Weights of a small image classifier: trained on photos of arthropod specimens (BIOSCAN-5M), 62.0 epochs.
Rows from block 9 of a small image classifier, named by matrix and row number. Rows with one number belong to one channel. Each number is 200 + 20 x the weight over its row's rms, rounded and kept within 0 to 999. All counts start at 0. After the name is the row's rms in percent of the matrix's.
After each channel's rows are labels from the 100 images, of 14848, where the channel reaches its highest value: "strongest on" is what is common among them. Only what is clearly more common there than usual is listed. The data: photos of arthropod specimens (BIOSCAN-5M). In brackets: how many of the 100.
# sq0: squeeze pointwise conv (model.blocks.9.sq.0.weight, 128x512x1x1), inputs 0-73
# e10: expand pointwise conv (model.blocks.9.e1.0.weight, 256x128x1x1, transposed), outputs 0-63
# e30: expand 3x3 conv (model.blocks.9.e3.0.weight, 256x128x3x3, transposed, each kernel summed), outputs 0-63

sq0.49,096,219,214,185,193,203,205,188,176,221,186,200,156,220,198,199,210,183,173,176,212,183,200,185,177,183,193,144,204,206,173,200,206,219,202,213,180,172,198,249,198,217,206,209,186,189,211,211,213,179,242,215,209,219,188,206,207,200,177,180,186,167,207,213,203,202,212,214,171,205,177,205,190,194,217
e10.49,096,226,174,197,226,204,168,220,202,226,218,234,220,187,222,178,209,204,195,185,219,183,205,181,193,233,189,188,203,160,181,198,172,214,167,181,206,188,171,193,189,161,163,219,158,183,179,240,194,205,198,196,210,183,202,223,185,227,190,212,198,228,208,184,195
e30.49,098,198,217,185,228,218,210,221,195,214,206,218,201,185,220,172,150,167,192,211,210,168,210,218,164,182,166,212,217,189,185,184,179,202,195,195,170,188,211,172,217,211,192,209,183,185,205,201,210,247,215,159,209,187,214,184,200,214,196,215,212,166,205,224,185
strongest on: order Hemiptera (75); family Ceratocombidae (34)

sq0.74,098,165,214,228,195,222,205,186,215,209,214,169,193,209,195,233,188,162,170,239,205,207,209,199,176,172,239,215,219,164,197,207,192,203,195,198,213,184,192,181,181,196,169,176,233,173,153,198,216,197,221,199,234,205,209,214,213,230,211,179,196,198,196,191,197,215,200,214,205,239,175,209,201,212,201
e10.74,098,226,208,222,219,227,201,233,177,210,187,218,196,191,206,222,190,213,168,191,194,210,203,212,178,167,242,165,224,239,223,203,213,191,219,229,207,193,221,169,259,216,159,202,190,184,211,150,234,219,188,203,169,157,200,220,187,211,171,205,222,192,226,190,228
e30.74,104,173,193,205,194,201,222,197,215,197,205,203,200,219,231,246,174,187,190,159,208,224,156,206,219,183,226,213,146,219,208,215,209,149,187,202,186,217,168,208,238,173,186,173,199,216,197,217,176,246,195,174,213,199,204,163,248,197,174,159,179,215,197,156,202
strongest on: order Psocodea (37)

sq0.29,099,165,212,212,206,179,182,195,202,224,203,191,222,206,185,235,207,207,215,198,182,231,182,215,227,172,201,193,188,210,210,206,202,199,218,217,191,219,212,178,209,206,175,244,235,194,182,214,206,178,237,213,234,201,181,189,124,195,181,172,189,191,183,228,233,216,217,209,197,170,192,204,197,173,189
e10.29,105,209,200,133,180,208,199,191,219,174,191,200,222,184,191,196,225,175,235,178,217,174,163,227,172,200,203,227,208,174,170,186,191,211,214,208,202,196,232,171,191,202,237,230,183,199,198,233,188,228,168,187,196,206,224,223,169,225,176,187,223,209,211,196,193
e30.29,108,252,221,191,184,212,205,198,211,240,185,187,180,193,193,188,190,189,220,189,212,211,176,190,218,183,217,208,217,155,220,219,195,222,194,197,191,197,171,175,207,190,154,191,207,201,235,210,173,218,200,202,173,197,193,231,198,200,194,191,201,172,214,202,229
strongest on: order Hemiptera (38)

sq0.68,099,230,192,207,154,148,221,213,213,181,226,177,211,213,201,205,200,204,189,216,205,216,196,176,217,207,182,213,151,214,148,225,193,179,215,197,221,180,195,194,257,153,208,206,182,177,206,219,216,187,196,194,193,210,220,197,225,206,210,206,169,198,220,182,176,183,207,206,231,221,211,208,211,208,224
e10.68,108,201,178,218,199,169,188,222,200,184,230,214,186,203,226,188,220,158,179,232,202,208,215,204,155,182,204,221,209,222,176,211,225,201,224,203,197,194,187,224,185,205,210,181,200,244,185,198,207,214,184,183,238,198,210,206,184,232,195,188,170,193,216,176,213
e30.68,092,224,171,225,182,202,207,178,226,201,216,163,222,203,220,237,218,187,190,208,224,199,221,237,212,184,208,212,208,174,215,198,229,172,204,184,200,183,207,201,189,193,201,172,179,230,239,174,210,211,202,215,198,199,177,156,189,177,223,209,214,178,184,189,203
strongest on: order Trichoptera (28); order Lepidoptera (25)

sq0.97,099,206,165,202,191,224,214,221,223,214,172,211,177,176,237,184,212,246,212,263,208,228,205,179,199,184,196,217,175,205,203,238,162,184,202,205,220,170,198,189,262,217,232,195,202,231,189,188,218,204,191,222,187,177,166,217,213,202,179,182,210,187,178,233,216,219,197,194,220,192,200,236,202,234,193
e10.97,096,208,192,210,218,200,202,208,193,228,215,200,198,225,240,203,208,195,210,212,221,206,213,170,188,226,215,163,213,179,188,207,196,245,220,212,209,206,229,201,213,228,188,178,201,199,209,157,220,230,259,229,238,182,185,170,187,214,235,195,203,168,182,198,199
e30.97,091,220,210,181,230,173,208,229,201,235,205,181,225,228,185,184,205,212,202,213,189,167,213,217,208,185,206,213,167,203,205,201,186,205,195,222,188,231,173,186,201,218,187,194,220,210,196,189,187,217,198,204,222,205,252,201,157,218,245,195,170,208,211,209,183
strongest on: order Hymenoptera (80)

sq0.76,099,188,189,208,183,209,222,197,203,221,219,196,199,210,199,189,190,192,197,220,218,217,196,200,216,215,209,222,227,227,208,210,207,191,209,231,199,204,198,195,189,200,211,166,207,190,163,191,191,186,208,203,188,195,195,230,184,202,184,194,177,164,202,181,182,219,227,230,202,207,190,182,218,196,224
e10.76,099,183,173,200,213,164,211,181,185,194,207,180,217,184,213,235,186,189,179,182,207,194,168,207,223,222,177,219,216,174,182,223,221,193,189,212,215,183,183,173,164,218,214,205,214,182,219,232,226,206,177,211,198,210,209,198,207,195,188,195,192,248,243,207,211
e30.76,098,190,221,179,206,193,226,212,199,200,206,211,218,225,193,201,216,172,176,218,193,226,208,208,146,189,213,224,165,200,187,204,206,181,178,150,198,162,226,156,236,166,195,206,225,160,239,211,213,208,218,205,180,185,190,222,232,172,190,185,222,177,173,212,196
strongest on: order Psocodea (52)

sq0.30,100,191,196,196,199,219,200,193,205,214,193,180,222,189,235,210,191,203,193,180,183,197,186,186,211,197,201,186,211,161,223,234,229,207,182,205,189,198,193,229,203,186,217,214,198,172,198,210,214,179,202,213,239,202,187,215,185,204,209,211,199,191,139,209,228,212,176,192,172,198,206,188,215,192,232
e10.30,094,198,175,175,213,197,176,193,205,194,228,218,192,175,199,200,209,217,217,183,225,181,232,220,182,158,198,226,187,196,204,194,187,214,225,210,185,228,183,195,215,184,198,155,214,208,197,192,174,164,190,159,195,211,202,190,226,211,194,211,190,169,194,215,209
e30.30,103,191,209,187,189,174,212,162,215,219,199,200,196,230,180,197,149,246,165,212,205,193,204,205,212,191,213,194,215,168,217,217,171,188,186,203,176,169,169,185,204,221,213,216,209,189,208,192,184,194,203,190,195,212,198,212,227,192,190,154,202,155,202,226,190
strongest on: order Diptera (98)

sq0.117,105,193,190,232,190,228,194,165,231,185,160,190,162,217,198,222,204,175,184,213,205,204,185,213,203,232,184,224,220,216,204,203,211,195,171,222,178,194,197,205,219,192,182,180,190,209,138,227,182,229,197,185,210,149,173,191,215,231,218,214,178,231,216,207,183,241,192,177,129,199,178,180,197,207,193
e10.117,104,165,187,223,185,196,226,183,210,225,157,175,187,213,156,194,197,258,203,195,211,228,172,168,216,201,201,204,200,210,199,178,211,185,234,183,204,196,208,205,226,237,223,211,180,204,243,239,185,157,207,197,210,177,183,190,223,191,191,163,219,204,186,196,192
e30.117,104,190,216,179,183,188,199,190,194,202,220,216,189,219,218,225,191,211,205,191,156,221,217,220,178,181,216,244,205,235,193,207,229,209,168,182,180,225,194,180,210,186,235,198,209,205,153,220,218,217,214,216,185,206,183,221,193,158,210,221,209,194,198,204,186
strongest on: order Hymenoptera (44)

sq0.121,100,189,191,210,143,193,199,235,196,189,199,172,206,204,197,211,218,213,197,200,187,205,233,170,197,213,171,204,221,212,179,194,183,198,201,170,208,229,165,198,210,189,172,202,198,200,185,193,235,232,190,223,183,200,233,216,223,175,188,235,176,222,199,210,198,208,214,216,213,183,238,164,178,199,231
e10.121,096,216,188,192,216,209,222,180,177,209,216,194,192,184,210,184,169,204,199,209,258,176,217,179,198,211,224,199,182,206,203,227,190,198,219,234,205,239,235,217,176,208,200,208,186,216,231,209,241,202,177,192,202,192,198,209,219,204,215,206,225,177,201,201,199
e30.121,105,229,183,181,184,222,209,238,187,176,226,172,178,201,214,180,207,212,175,192,207,171,171,176,263,197,190,212,205,218,232,198,208,221,224,201,220,175,179,175,215,189,215,172,174,216,193,143,214,179,202,188,225,192,161,219,204,214,207,223,175,210,193,211,207
strongest on: order Hymenoptera (74)

sq0.45,096,206,183,192,187,212,224,206,217,184,222,233,193,198,171,179,195,199,195,209,226,222,216,196,183,173,195,190,186,208,173,187,190,189,214,181,225,194,211,200,191,216,172,182,187,205,229,222,201,184,199,205,213,208,172,210,209,181,191,195,215,184,224,210,191,173,202,189,213,174,152,201,169,208,227
e10.45,104,192,210,204,233,231,195,183,179,174,174,169,208,211,197,187,165,208,151,198,236,222,208,215,202,222,225,171,195,186,174,195,219,208,222,174,166,161,240,146,193,171,187,200,203,205,184,222,233,229,221,205,167,198,204,196,206,163,199,210,215,186,197,181,175
e30.45,105,184,183,191,206,224,203,175,221,207,192,193,205,190,193,194,217,206,166,208,222,183,182,206,216,190,238,210,216,199,169,189,206,189,204,216,199,205,224,173,208,212,152,232,210,215,219,242,212,217,192,172,248,208,214,236,189,181,208,207,162,193,219,205,234
strongest on: order Lepidoptera (48)

sq0.94,101,168,206,192,216,200,247,197,170,210,233,218,212,209,211,182,193,180,183,243,208,202,219,184,197,228,183,224,212,183,182,214,178,187,155,243,166,197,192,161,203,205,172,191,203,201,192,203,198,187,187,224,217,161,197,194,191,199,223,193,198,236,205,199,212,220,198,207,187,202,205,190,180,198,159
e10.94,101,194,204,190,216,177,184,193,201,203,186,226,209,207,214,218,205,195,199,216,161,185,164,193,212,164,190,196,210,199,223,201,240,200,185,220,212,160,243,202,205,219,216,183,222,158,237,204,218,233,185,206,192,181,192,197,217,219,172,210,197,209,184,196,202
e30.94,099,196,216,207,201,193,205,223,172,198,196,227,189,180,201,207,214,192,184,195,197,200,207,194,170,199,166,187,198,195,181,204,230,175,188,185,168,191,196,199,178,193,162,235,205,187,200,178,180,215,219,238,207,183,183,208,181,191,199,225,178,188,201,181,191
strongest on: class Arachnida (30)

sq0.66,095,223,183,168,207,167,179,173,179,193,223,252,192,212,209,198,169,195,184,173,190,213,217,224,217,214,215,191,202,207,207,191,221,205,194,225,198,244,194,194,172,211,226,173,215,193,212,182,198,206,180,185,226,186,190,193,196,192,191,174,201,226,175,228,198,181,217,250,225,209,170,218,218,176,202
e10.66,101,202,206,240,225,196,212,192,215,194,201,200,211,186,175,204,181,181,183,156,204,175,186,190,215,209,203,183,174,199,204,195,215,229,216,199,167,184,196,208,185,222,223,221,160,232,227,212,192,220,220,209,202,177,206,226,177,206,201,196,218,235,197,223,195
e30.66,100,209,180,193,178,199,211,217,196,210,200,192,194,207,193,201,231,209,207,181,192,196,226,176,225,198,211,263,204,189,236,231,198,196,196,221,237,196,224,207,174,216,191,192,200,167,186,201,224,208,191,196,240,233,195,160,210,195,201,185,205,212,186,225,187
strongest on: order Lepidoptera (33)

sq0.122,102,192,200,196,216,175,195,213,198,215,215,245,199,197,232,176,152,229,193,184,184,207,209,170,200,185,180,207,182,207,257,220,185,178,260,188,179,179,209,200,184,197,216,174,214,210,191,166,191,221,166,212,233,166,179,163,199,217,190,186,193,206,191,219,204,194,210,214,236,218,178,200,172,158,202
e10.122,091,196,176,216,171,229,223,180,197,221,219,219,178,221,190,188,163,174,226,188,226,199,201,197,189,214,190,196,200,206,158,183,218,201,199,164,221,179,182,203,203,241,169,219,206,217,220,177,230,198,214,224,175,184,209,152,234,202,191,170,216,169,228,208,231
e30.122,101,200,186,220,188,149,224,195,161,165,217,187,211,205,189,169,167,206,227,196,234,189,187,192,198,210,178,210,201,191,216,203,230,195,187,233,218,195,200,240,187,183,214,195,203,180,209,200,203,193,228,208,195,221,190,229,165,195,215,201,195,165,229,205,184
strongest on: order Thysanoptera (38)

sq0.6,101,189,190,185,208,211,227,195,212,185,210,209,198,199,209,188,241,197,200,229,218,187,192,213,226,191,211,175,200,235,216,199,201,202,205,209,209,231,192,172,207,220,217,179,190,199,176,188,192,249,193,184,211,222,194,182,162,225,227,212,199,213,220,177,231,185,203,214,221,205,147,195,206,202,170
e10.6,096,200,180,237,222,209,185,189,199,192,139,202,165,203,200,188,200,220,233,197,206,196,179,184,192,203,198,165,207,188,220,192,195,227,197,186,179,178,186,148,198,222,209,188,168,230,157,183,198,226,170,195,221,209,177,186,181,190,218,208,195,214,211,235,200
e30.6,095,175,181,225,209,243,228,234,227,220,204,187,202,194,196,180,231,226,185,178,215,189,256,195,186,207,163,192,197,206,209,197,198,228,194,183,245,184,221,174,222,180,211,193,197,205,220,193,190,215,214,189,192,195,200,182,198,239,220,162,215,205,229,180,171
strongest on: order Lepidoptera (47); order Trichoptera (27)

sq0.79,099,190,192,237,166,201,229,191,203,241,196,198,186,170,219,177,190,203,210,186,207,210,218,184,222,233,211,226,214,151,195,181,184,204,178,236,203,199,195,231,215,208,203,182,144,193,214,199,196,210,206,183,220,208,186,206,216,210,192,214,203,196,226,215,196,199,209,175,208,190,210,154,174,245,191
e10.79,104,221,205,166,196,171,214,199,226,198,228,209,202,233,199,203,208,205,210,204,193,208,218,208,215,214,201,211,172,180,192,182,214,176,187,193,199,200,212,203,209,223,176,209,215,227,239,212,184,224,191,241,192,174,201,218,196,177,202,182,190,193,177,211,194
e30.79,101,207,159,191,178,196,209,182,204,224,196,202,200,208,219,228,193,194,192,205,180,207,219,182,214,175,224,203,179,188,199,202,170,199,169,237,178,194,198,177,231,169,193,194,203,164,217,187,186,202,206,207,163,191,199,175,182,210,208,171,198,210,225,186,195
strongest on: order Lepidoptera (36); order Trichoptera (31)

sq0.98,097,169,192,231,196,223,204,219,204,204,213,185,194,230,222,187,212,206,201,222,188,206,208,188,209,186,203,247,165,232,202,253,192,207,234,197,189,239,210,215,185,148,195,233,184,222,205,223,162,245,217,197,211,192,201,227,207,199,217,209,213,176,182,189,158,196,200,212,210,224,221,229,203,173,175
e10.98,108,203,186,187,202,185,207,227,236,195,192,202,228,219,192,199,183,176,198,199,214,209,210,208,194,220,179,180,212,196,197,200,221,213,194,185,183,214,164,205,228,221,200,206,179,208,228,208,229,206,191,204,209,195,188,232,231,184,183,146,182,188,180,211,214
e30.98,096,171,206,187,200,231,169,194,219,213,224,214,220,171,211,203,220,228,240,227,185,180,250,182,206,207,197,168,187,204,192,189,231,229,173,209,215,183,188,179,210,179,190,191,201,191,185,224,208,206,172,253,180,188,204,200,211,204,183,193,191,220,217,183,225
strongest on: order Hymenoptera (53)

sq0.53,093,188,192,204,206,222,167,207,185,201,195,213,194,145,213,206,214,208,169,208,220,210,231,168,202,184,197,216,191,199,217,240,163,206,197,219,193,206,145,203,208,199,203,206,221,189,214,196,208,199,172,233,197,192,190,190,234,204,209,184,241,195,127,183,232,199,197,212,182,185,182,172,195,160,238
e10.53,102,196,226,212,189,193,163,211,206,162,169,217,178,194,180,208,171,250,176,177,209,172,158,173,176,197,235,181,182,193,195,191,222,211,225,182,159,188,216,219,178,168,210,202,205,208,192,197,217,193,174,205,234,220,196,212,159,167,193,180,220,198,175,221,186
e30.53,099,177,199,198,209,216,175,225,195,190,160,214,209,193,175,185,171,202,174,191,156,240,226,158,204,201,179,229,213,152,214,187,195,227,180,229,185,256,216,215,191,210,188,207,186,185,205,180,179,177,181,181,207,185,183,251,218,198,187,180,205,206,211,171,217
strongest on: class Arachnida (39)

sq0.77,100,191,221,179,191,225,224,217,208,254,206,226,183,211,223,205,184,171,221,200,228,192,179,217,236,175,192,243,199,170,221,207,225,195,216,182,209,161,203,198,234,199,179,193,207,213,211,213,192,227,205,169,178,220,210,203,195,219,173,176,221,181,168,201,219,256,186,199,227,159,206,222,195,202,188
e10.77,112,208,212,186,174,199,228,223,200,199,155,226,180,218,141,234,162,208,202,190,169,185,198,209,205,213,177,216,180,201,190,217,182,198,197,198,210,216,190,190,216,221,194,226,208,209,189,184,202,236,219,214,163,183,218,188,233,180,205,189,203,209,210,187,176
e30.77,103,207,230,217,197,193,235,204,229,207,197,201,146,213,173,191,226,177,215,173,228,207,171,209,190,214,208,187,201,208,179,209,202,194,181,212,214,168,167,180,185,174,149,200,193,179,204,190,167,185,193,176,201,218,253,193,197,220,229,196,167,222,196,242,226
strongest on: class Arachnida (60); order Trombidiformes (28); order Mesostigmata (26)

sq0.71,095,169,196,196,188,195,187,175,185,192,189,163,189,204,238,213,196,193,203,221,213,222,200,199,210,186,233,201,214,195,231,208,202,198,193,183,179,229,184,157,217,170,199,205,199,192,171,166,216,199,234,181,206,215,187,191,193,187,203,214,220,227,213,174,197,223,164,258,192,189,227,183,183,196,204
e10.71,094,172,181,214,216,188,211,216,174,201,178,197,180,160,165,175,240,155,191,187,204,158,198,201,192,206,202,206,205,151,179,206,206,210,202,187,181,203,204,166,208,223,230,185,191,160,162,211,241,224,231,153,220,160,217,180,229,204,200,196,248,242,209,226,196
e30.71,100,220,209,215,214,196,189,230,180,146,198,210,185,201,210,208,229,178,215,199,180,204,187,201,165,184,215,221,177,191,222,235,187,182,200,204,202,218,175,171,196,218,189,172,217,176,223,189,259,206,186,212,180,185,205,180,197,235,175,234,215,194,174,172,207
strongest on: class Collembola (34); order Entomobryomorpha (29)

sq0.19,102,202,194,203,216,210,179,230,209,215,177,158,188,187,181,220,204,190,163,207,201,226,159,189,211,209,184,201,185,191,216,185,195,195,205,183,225,207,201,229,170,185,218,174,198,194,225,192,203,187,200,181,243,145,228,201,181,183,204,214,170,182,193,228,239,204,198,216,212,208,185,205,243,216,194
e10.19,097,195,176,163,246,174,169,225,164,155,219,223,206,196,205,223,187,213,160,185,198,201,213,228,199,251,210,210,216,181,193,177,211,202,235,230,221,173,215,215,220,163,201,189,186,200,199,181,202,189,229,212,195,207,180,225,194,220,219,194,150,182,188,218,166
e30.19,104,201,188,233,174,199,206,223,200,226,190,234,188,209,194,202,201,221,226,203,173,238,191,173,171,191,190,222,178,194,175,187,205,193,195,183,202,208,212,198,211,206,187,204,201,230,183,208,230,199,219,188,192,192,193,191,204,231,210,198,184,208,193,194,243
strongest on: order Lepidoptera (41)

sq0.1,097,217,195,217,198,186,207,226,202,212,187,212,179,221,222,202,196,206,199,166,193,203,169,220,223,218,199,207,202,193,150,194,239,158,193,201,176,212,208,241,210,189,218,232,199,202,201,167,207,188,196,235,212,182,191,218,180,237,227,216,192,206,218,225,192,195,214,219,218,217,194,188,179,212,216
e10.1,103,176,200,213,207,188,203,196,206,185,222,163,191,190,200,187,190,230,170,177,253,195,180,176,198,188,193,199,193,198,172,214,187,220,176,148,185,149,198,233,197,178,203,215,179,187,196,183,192,146,198,170,160,171,216,177,208,201,180,223,211,209,192,228,215
e30.1,102,196,200,179,220,184,216,193,223,222,212,208,209,211,189,207,159,270,165,226,192,199,228,173,205,237,164,191,217,227,196,183,201,230,207,181,200,176,199,198,183,196,200,199,196,202,164,226,207,232,191,170,184,185,205,174,177,195,218,195,199,219,180,179,229
strongest on: class Arachnida (43)

sq0.33,101,218,190,199,196,199,202,227,249,154,225,206,212,195,131,225,215,177,236,204,222,201,206,187,243,199,190,208,164,226,177,198,201,165,211,197,204,180,234,195,197,180,221,210,186,229,156,193,188,200,204,203,215,223,189,220,212,205,224,179,189,192,210,211,215,187,220,212,186,175,167,221,213,171,244
e10.33,102,212,160,209,177,231,166,187,202,188,225,191,211,227,173,224,219,205,229,200,239,221,181,203,197,193,215,215,196,226,220,213,186,175,221,172,189,213,209,180,239,206,227,234,204,178,201,213,207,182,178,202,189,185,170,211,199,206,223,220,205,174,208,180,228
e30.33,108,212,200,166,162,215,162,195,164,204,207,244,168,177,214,209,166,217,213,174,243,220,245,206,249,192,191,186,200,225,265,168,245,224,187,204,206,194,173,175,198,206,202,208,197,216,210,194,184,193,208,206,235,200,195,193,196,210,190,187,225,203,215,191,210
strongest on: order Coleoptera (99)

sq0.62,107,217,209,226,178,227,189,174,220,236,155,223,192,176,194,201,207,205,230,233,224,197,214,190,189,214,211,172,179,196,208,190,187,231,178,208,203,188,218,178,175,227,191,211,212,190,189,239,211,218,230,233,203,192,217,232,186,193,203,221,203,187,182,210,175,178,189,202,211,179,149,182,200,137,215
e10.62,106,209,219,216,207,213,186,226,230,202,229,186,180,198,217,169,210,179,218,221,194,187,205,191,164,223,150,186,183,225,198,232,182,225,179,219,182,234,168,209,203,191,184,193,178,200,205,200,178,244,219,185,177,208,225,218,220,199,208,189,195,209,175,205,193
e30.62,100,200,237,179,200,174,193,201,228,180,218,220,204,239,238,195,160,218,177,190,177,199,195,224,212,226,191,222,213,228,212,219,196,232,178,176,192,220,219,193,138,197,182,193,236,228,206,196,193,213,184,197,174,202,207,207,198,192,198,194,200,195,222,210,207
strongest on: order Lepidoptera (34)

sq0.36,102,186,173,186,172,208,170,194,211,200,159,195,171,211,227,213,212,186,211,206,189,178,239,172,190,207,176,199,205,145,175,225,172,196,170,200,223,187,214,166,204,208,195,229,225,202,202,195,192,193,193,163,177,229,179,192,172,229,225,155,215,210,187,219,193,186,180,204,246,184,209,183,213,194,190
e10.36,100,215,193,190,251,214,217,206,168,211,171,195,169,192,205,204,180,162,179,182,204,189,201,199,192,216,209,190,158,194,203,208,186,210,181,191,212,214,209,220,226,203,192,197,200,212,180,194,195,207,237,174,194,229,172,219,218,228,190,234,230,224,168,221,209
e30.36,099,183,226,208,209,233,234,204,188,234,198,204,190,184,227,182,179,220,231,192,212,219,200,207,210,177,198,166,164,192,210,181,213,179,224,194,231,212,199,205,187,258,194,190,172,217,223,184,186,221,187,216,214,189,164,162,209,186,208,189,171,179,203,219,221
strongest on: class Arachnida (55); order Mesostigmata (28); order Trombidiformes (25)

sq0.58,106,213,179,206,172,204,230,198,189,207,209,215,204,203,216,227,222,198,186,195,196,243,192,219,208,220,188,187,200,160,221,226,188,201,165,166,186,138,229,211,204,195,165,256,198,183,209,206,211,211,226,209,207,160,182,211,175,213,199,170,199,162,219,188,232,178,195,223,192,168,184,204,231,198,185
e10.58,105,163,173,180,200,206,178,193,192,186,180,223,215,191,203,164,196,181,202,172,181,207,215,188,202,185,251,229,174,214,187,192,199,194,208,216,175,196,193,181,185,196,222,219,215,238,193,210,225,208,170,202,227,226,185,201,191,243,162,175,241,201,231,202,230
e30.58,092,200,233,195,214,184,188,208,187,213,216,183,178,222,190,204,158,191,199,167,191,172,185,253,199,211,187,208,177,188,203,183,186,176,209,223,191,209,223,185,181,240,167,190,195,217,217,195,190,167,255,172,216,185,181,182,175,217,179,205,166,161,242,212,193
strongest on: order Coleoptera (69); family Coccinellidae (25)

sq0.22,100,181,223,192,187,221,173,149,207,175,184,195,174,171,198,174,167,191,199,180,215,204,164,222,196,205,184,222,194,192,224,215,209,199,197,223,204,224,187,163,202,229,264,202,206,224,159,199,204,174,215,212,166,174,213,215,192,204,188,181,194,217,249,221,213,185,167,222,224,187,180,167,208,223,206
e10.22,102,172,176,185,185,224,168,167,220,226,222,224,169,173,196,207,207,252,176,172,192,192,195,199,218,189,200,193,133,227,171,208,190,162,204,222,196,211,233,217,215,202,200,168,167,184,234,249,209,190,198,191,176,238,170,213,212,172,185,203,229,186,248,240,202
e30.22,105,217,181,204,212,211,185,172,202,224,197,185,230,262,203,187,188,234,195,227,190,216,210,184,212,196,178,225,170,189,188,215,196,183,215,218,172,191,196,207,183,200,159,199,262,200,203,169,213,177,199,208,166,175,198,211,210,224,209,198,214,197,181,212,218
strongest on: order Diptera (84)

sq0.13,100,228,190,218,188,186,168,229,232,201,209,211,204,220,213,213,213,235,177,172,203,207,216,185,222,202,158,203,197,199,198,168,180,173,179,193,194,179,191,169,207,188,209,211,233,212,208,205,188,242,177,203,202,183,196,195,165,224,196,218,156,184,202,213,245,192,216,204,209,197,218,190,207,225,202
e10.13,099,181,193,190,213,192,202,174,180,202,192,206,186,229,182,176,200,223,193,167,189,181,204,182,195,217,230,194,167,207,174,185,171,213,232,227,202,212,225,201,174,177,216,232,205,194,243,200,228,201,178,196,199,168,200,240,184,201,179,245,222,226,171,180,202
e30.13,100,215,206,169,220,189,190,186,191,191,207,199,203,198,237,184,195,199,206,218,195,215,184,224,156,198,182,199,228,210,226,229,213,183,206,197,207,169,197,175,199,218,189,203,199,176,199,197,172,204,186,165,197,208,234,212,181,215,191,183,168,209,203,193,258
strongest on: order Hymenoptera (61); family Trichogrammatidae (27)

sq0.28,106,199,241,190,181,223,203,244,213,182,185,215,196,195,189,218,186,200,211,159,215,234,186,205,200,167,186,209,233,182,194,185,233,193,201,227,188,216,171,222,201,221,219,222,156,181,210,180,211,208,184,237,207,207,190,175,182,189,221,191,237,193,231,176,219,183,207,211,222,181,205,204,196,179,182
e10.28,095,213,210,193,180,238,187,210,229,215,198,181,228,220,194,215,188,197,226,187,184,215,187,181,215,195,197,187,198,170,192,152,223,197,218,207,140,197,215,201,200,191,200,226,168,212,209,191,190,192,178,197,201,201,197,237,215,211,196,176,230,203,195,233,183
e30.28,099,200,186,223,191,155,235,208,187,197,218,211,217,193,184,204,200,203,197,204,207,215,203,196,189,241,183,256,200,222,172,204,222,190,193,199,199,194,194,205,175,190,211,197,206,214,205,190,213,184,204,210,190,197,208,203,229,224,220,220,187,200,156,197,222
strongest on: class Arachnida (32)

sq0.99,099,210,190,200,172,235,236,194,226,191,180,210,214,172,193,213,172,222,216,235,216,220,193,209,211,200,202,197,190,207,200,214,169,175,202,203,219,214,211,208,192,187,186,220,191,201,203,186,204,179,193,220,169,217,184,196,217,171,191,225,205,218,173,198,158,186,196,207,190,196,192,194,226,185,192
e10.99,103,191,260,215,214,168,192,167,193,190,165,193,199,205,193,205,177,204,184,209,182,216,198,214,218,191,217,205,202,208,215,212,169,192,183,227,218,222,207,211,221,252,198,204,213,227,194,184,209,220,222,200,198,167,210,208,217,159,205,197,186,184,173,205,189
e30.99,094,207,204,199,212,191,175,225,202,212,194,172,194,226,191,223,211,237,198,206,229,203,211,223,197,195,215,214,197,217,183,166,201,205,212,195,221,213,245,188,196,202,229,214,228,232,208,188,192,156,247,225,172,204,190,204,205,178,211,186,181,179,214,188,207
strongest on: order Hymenoptera (41)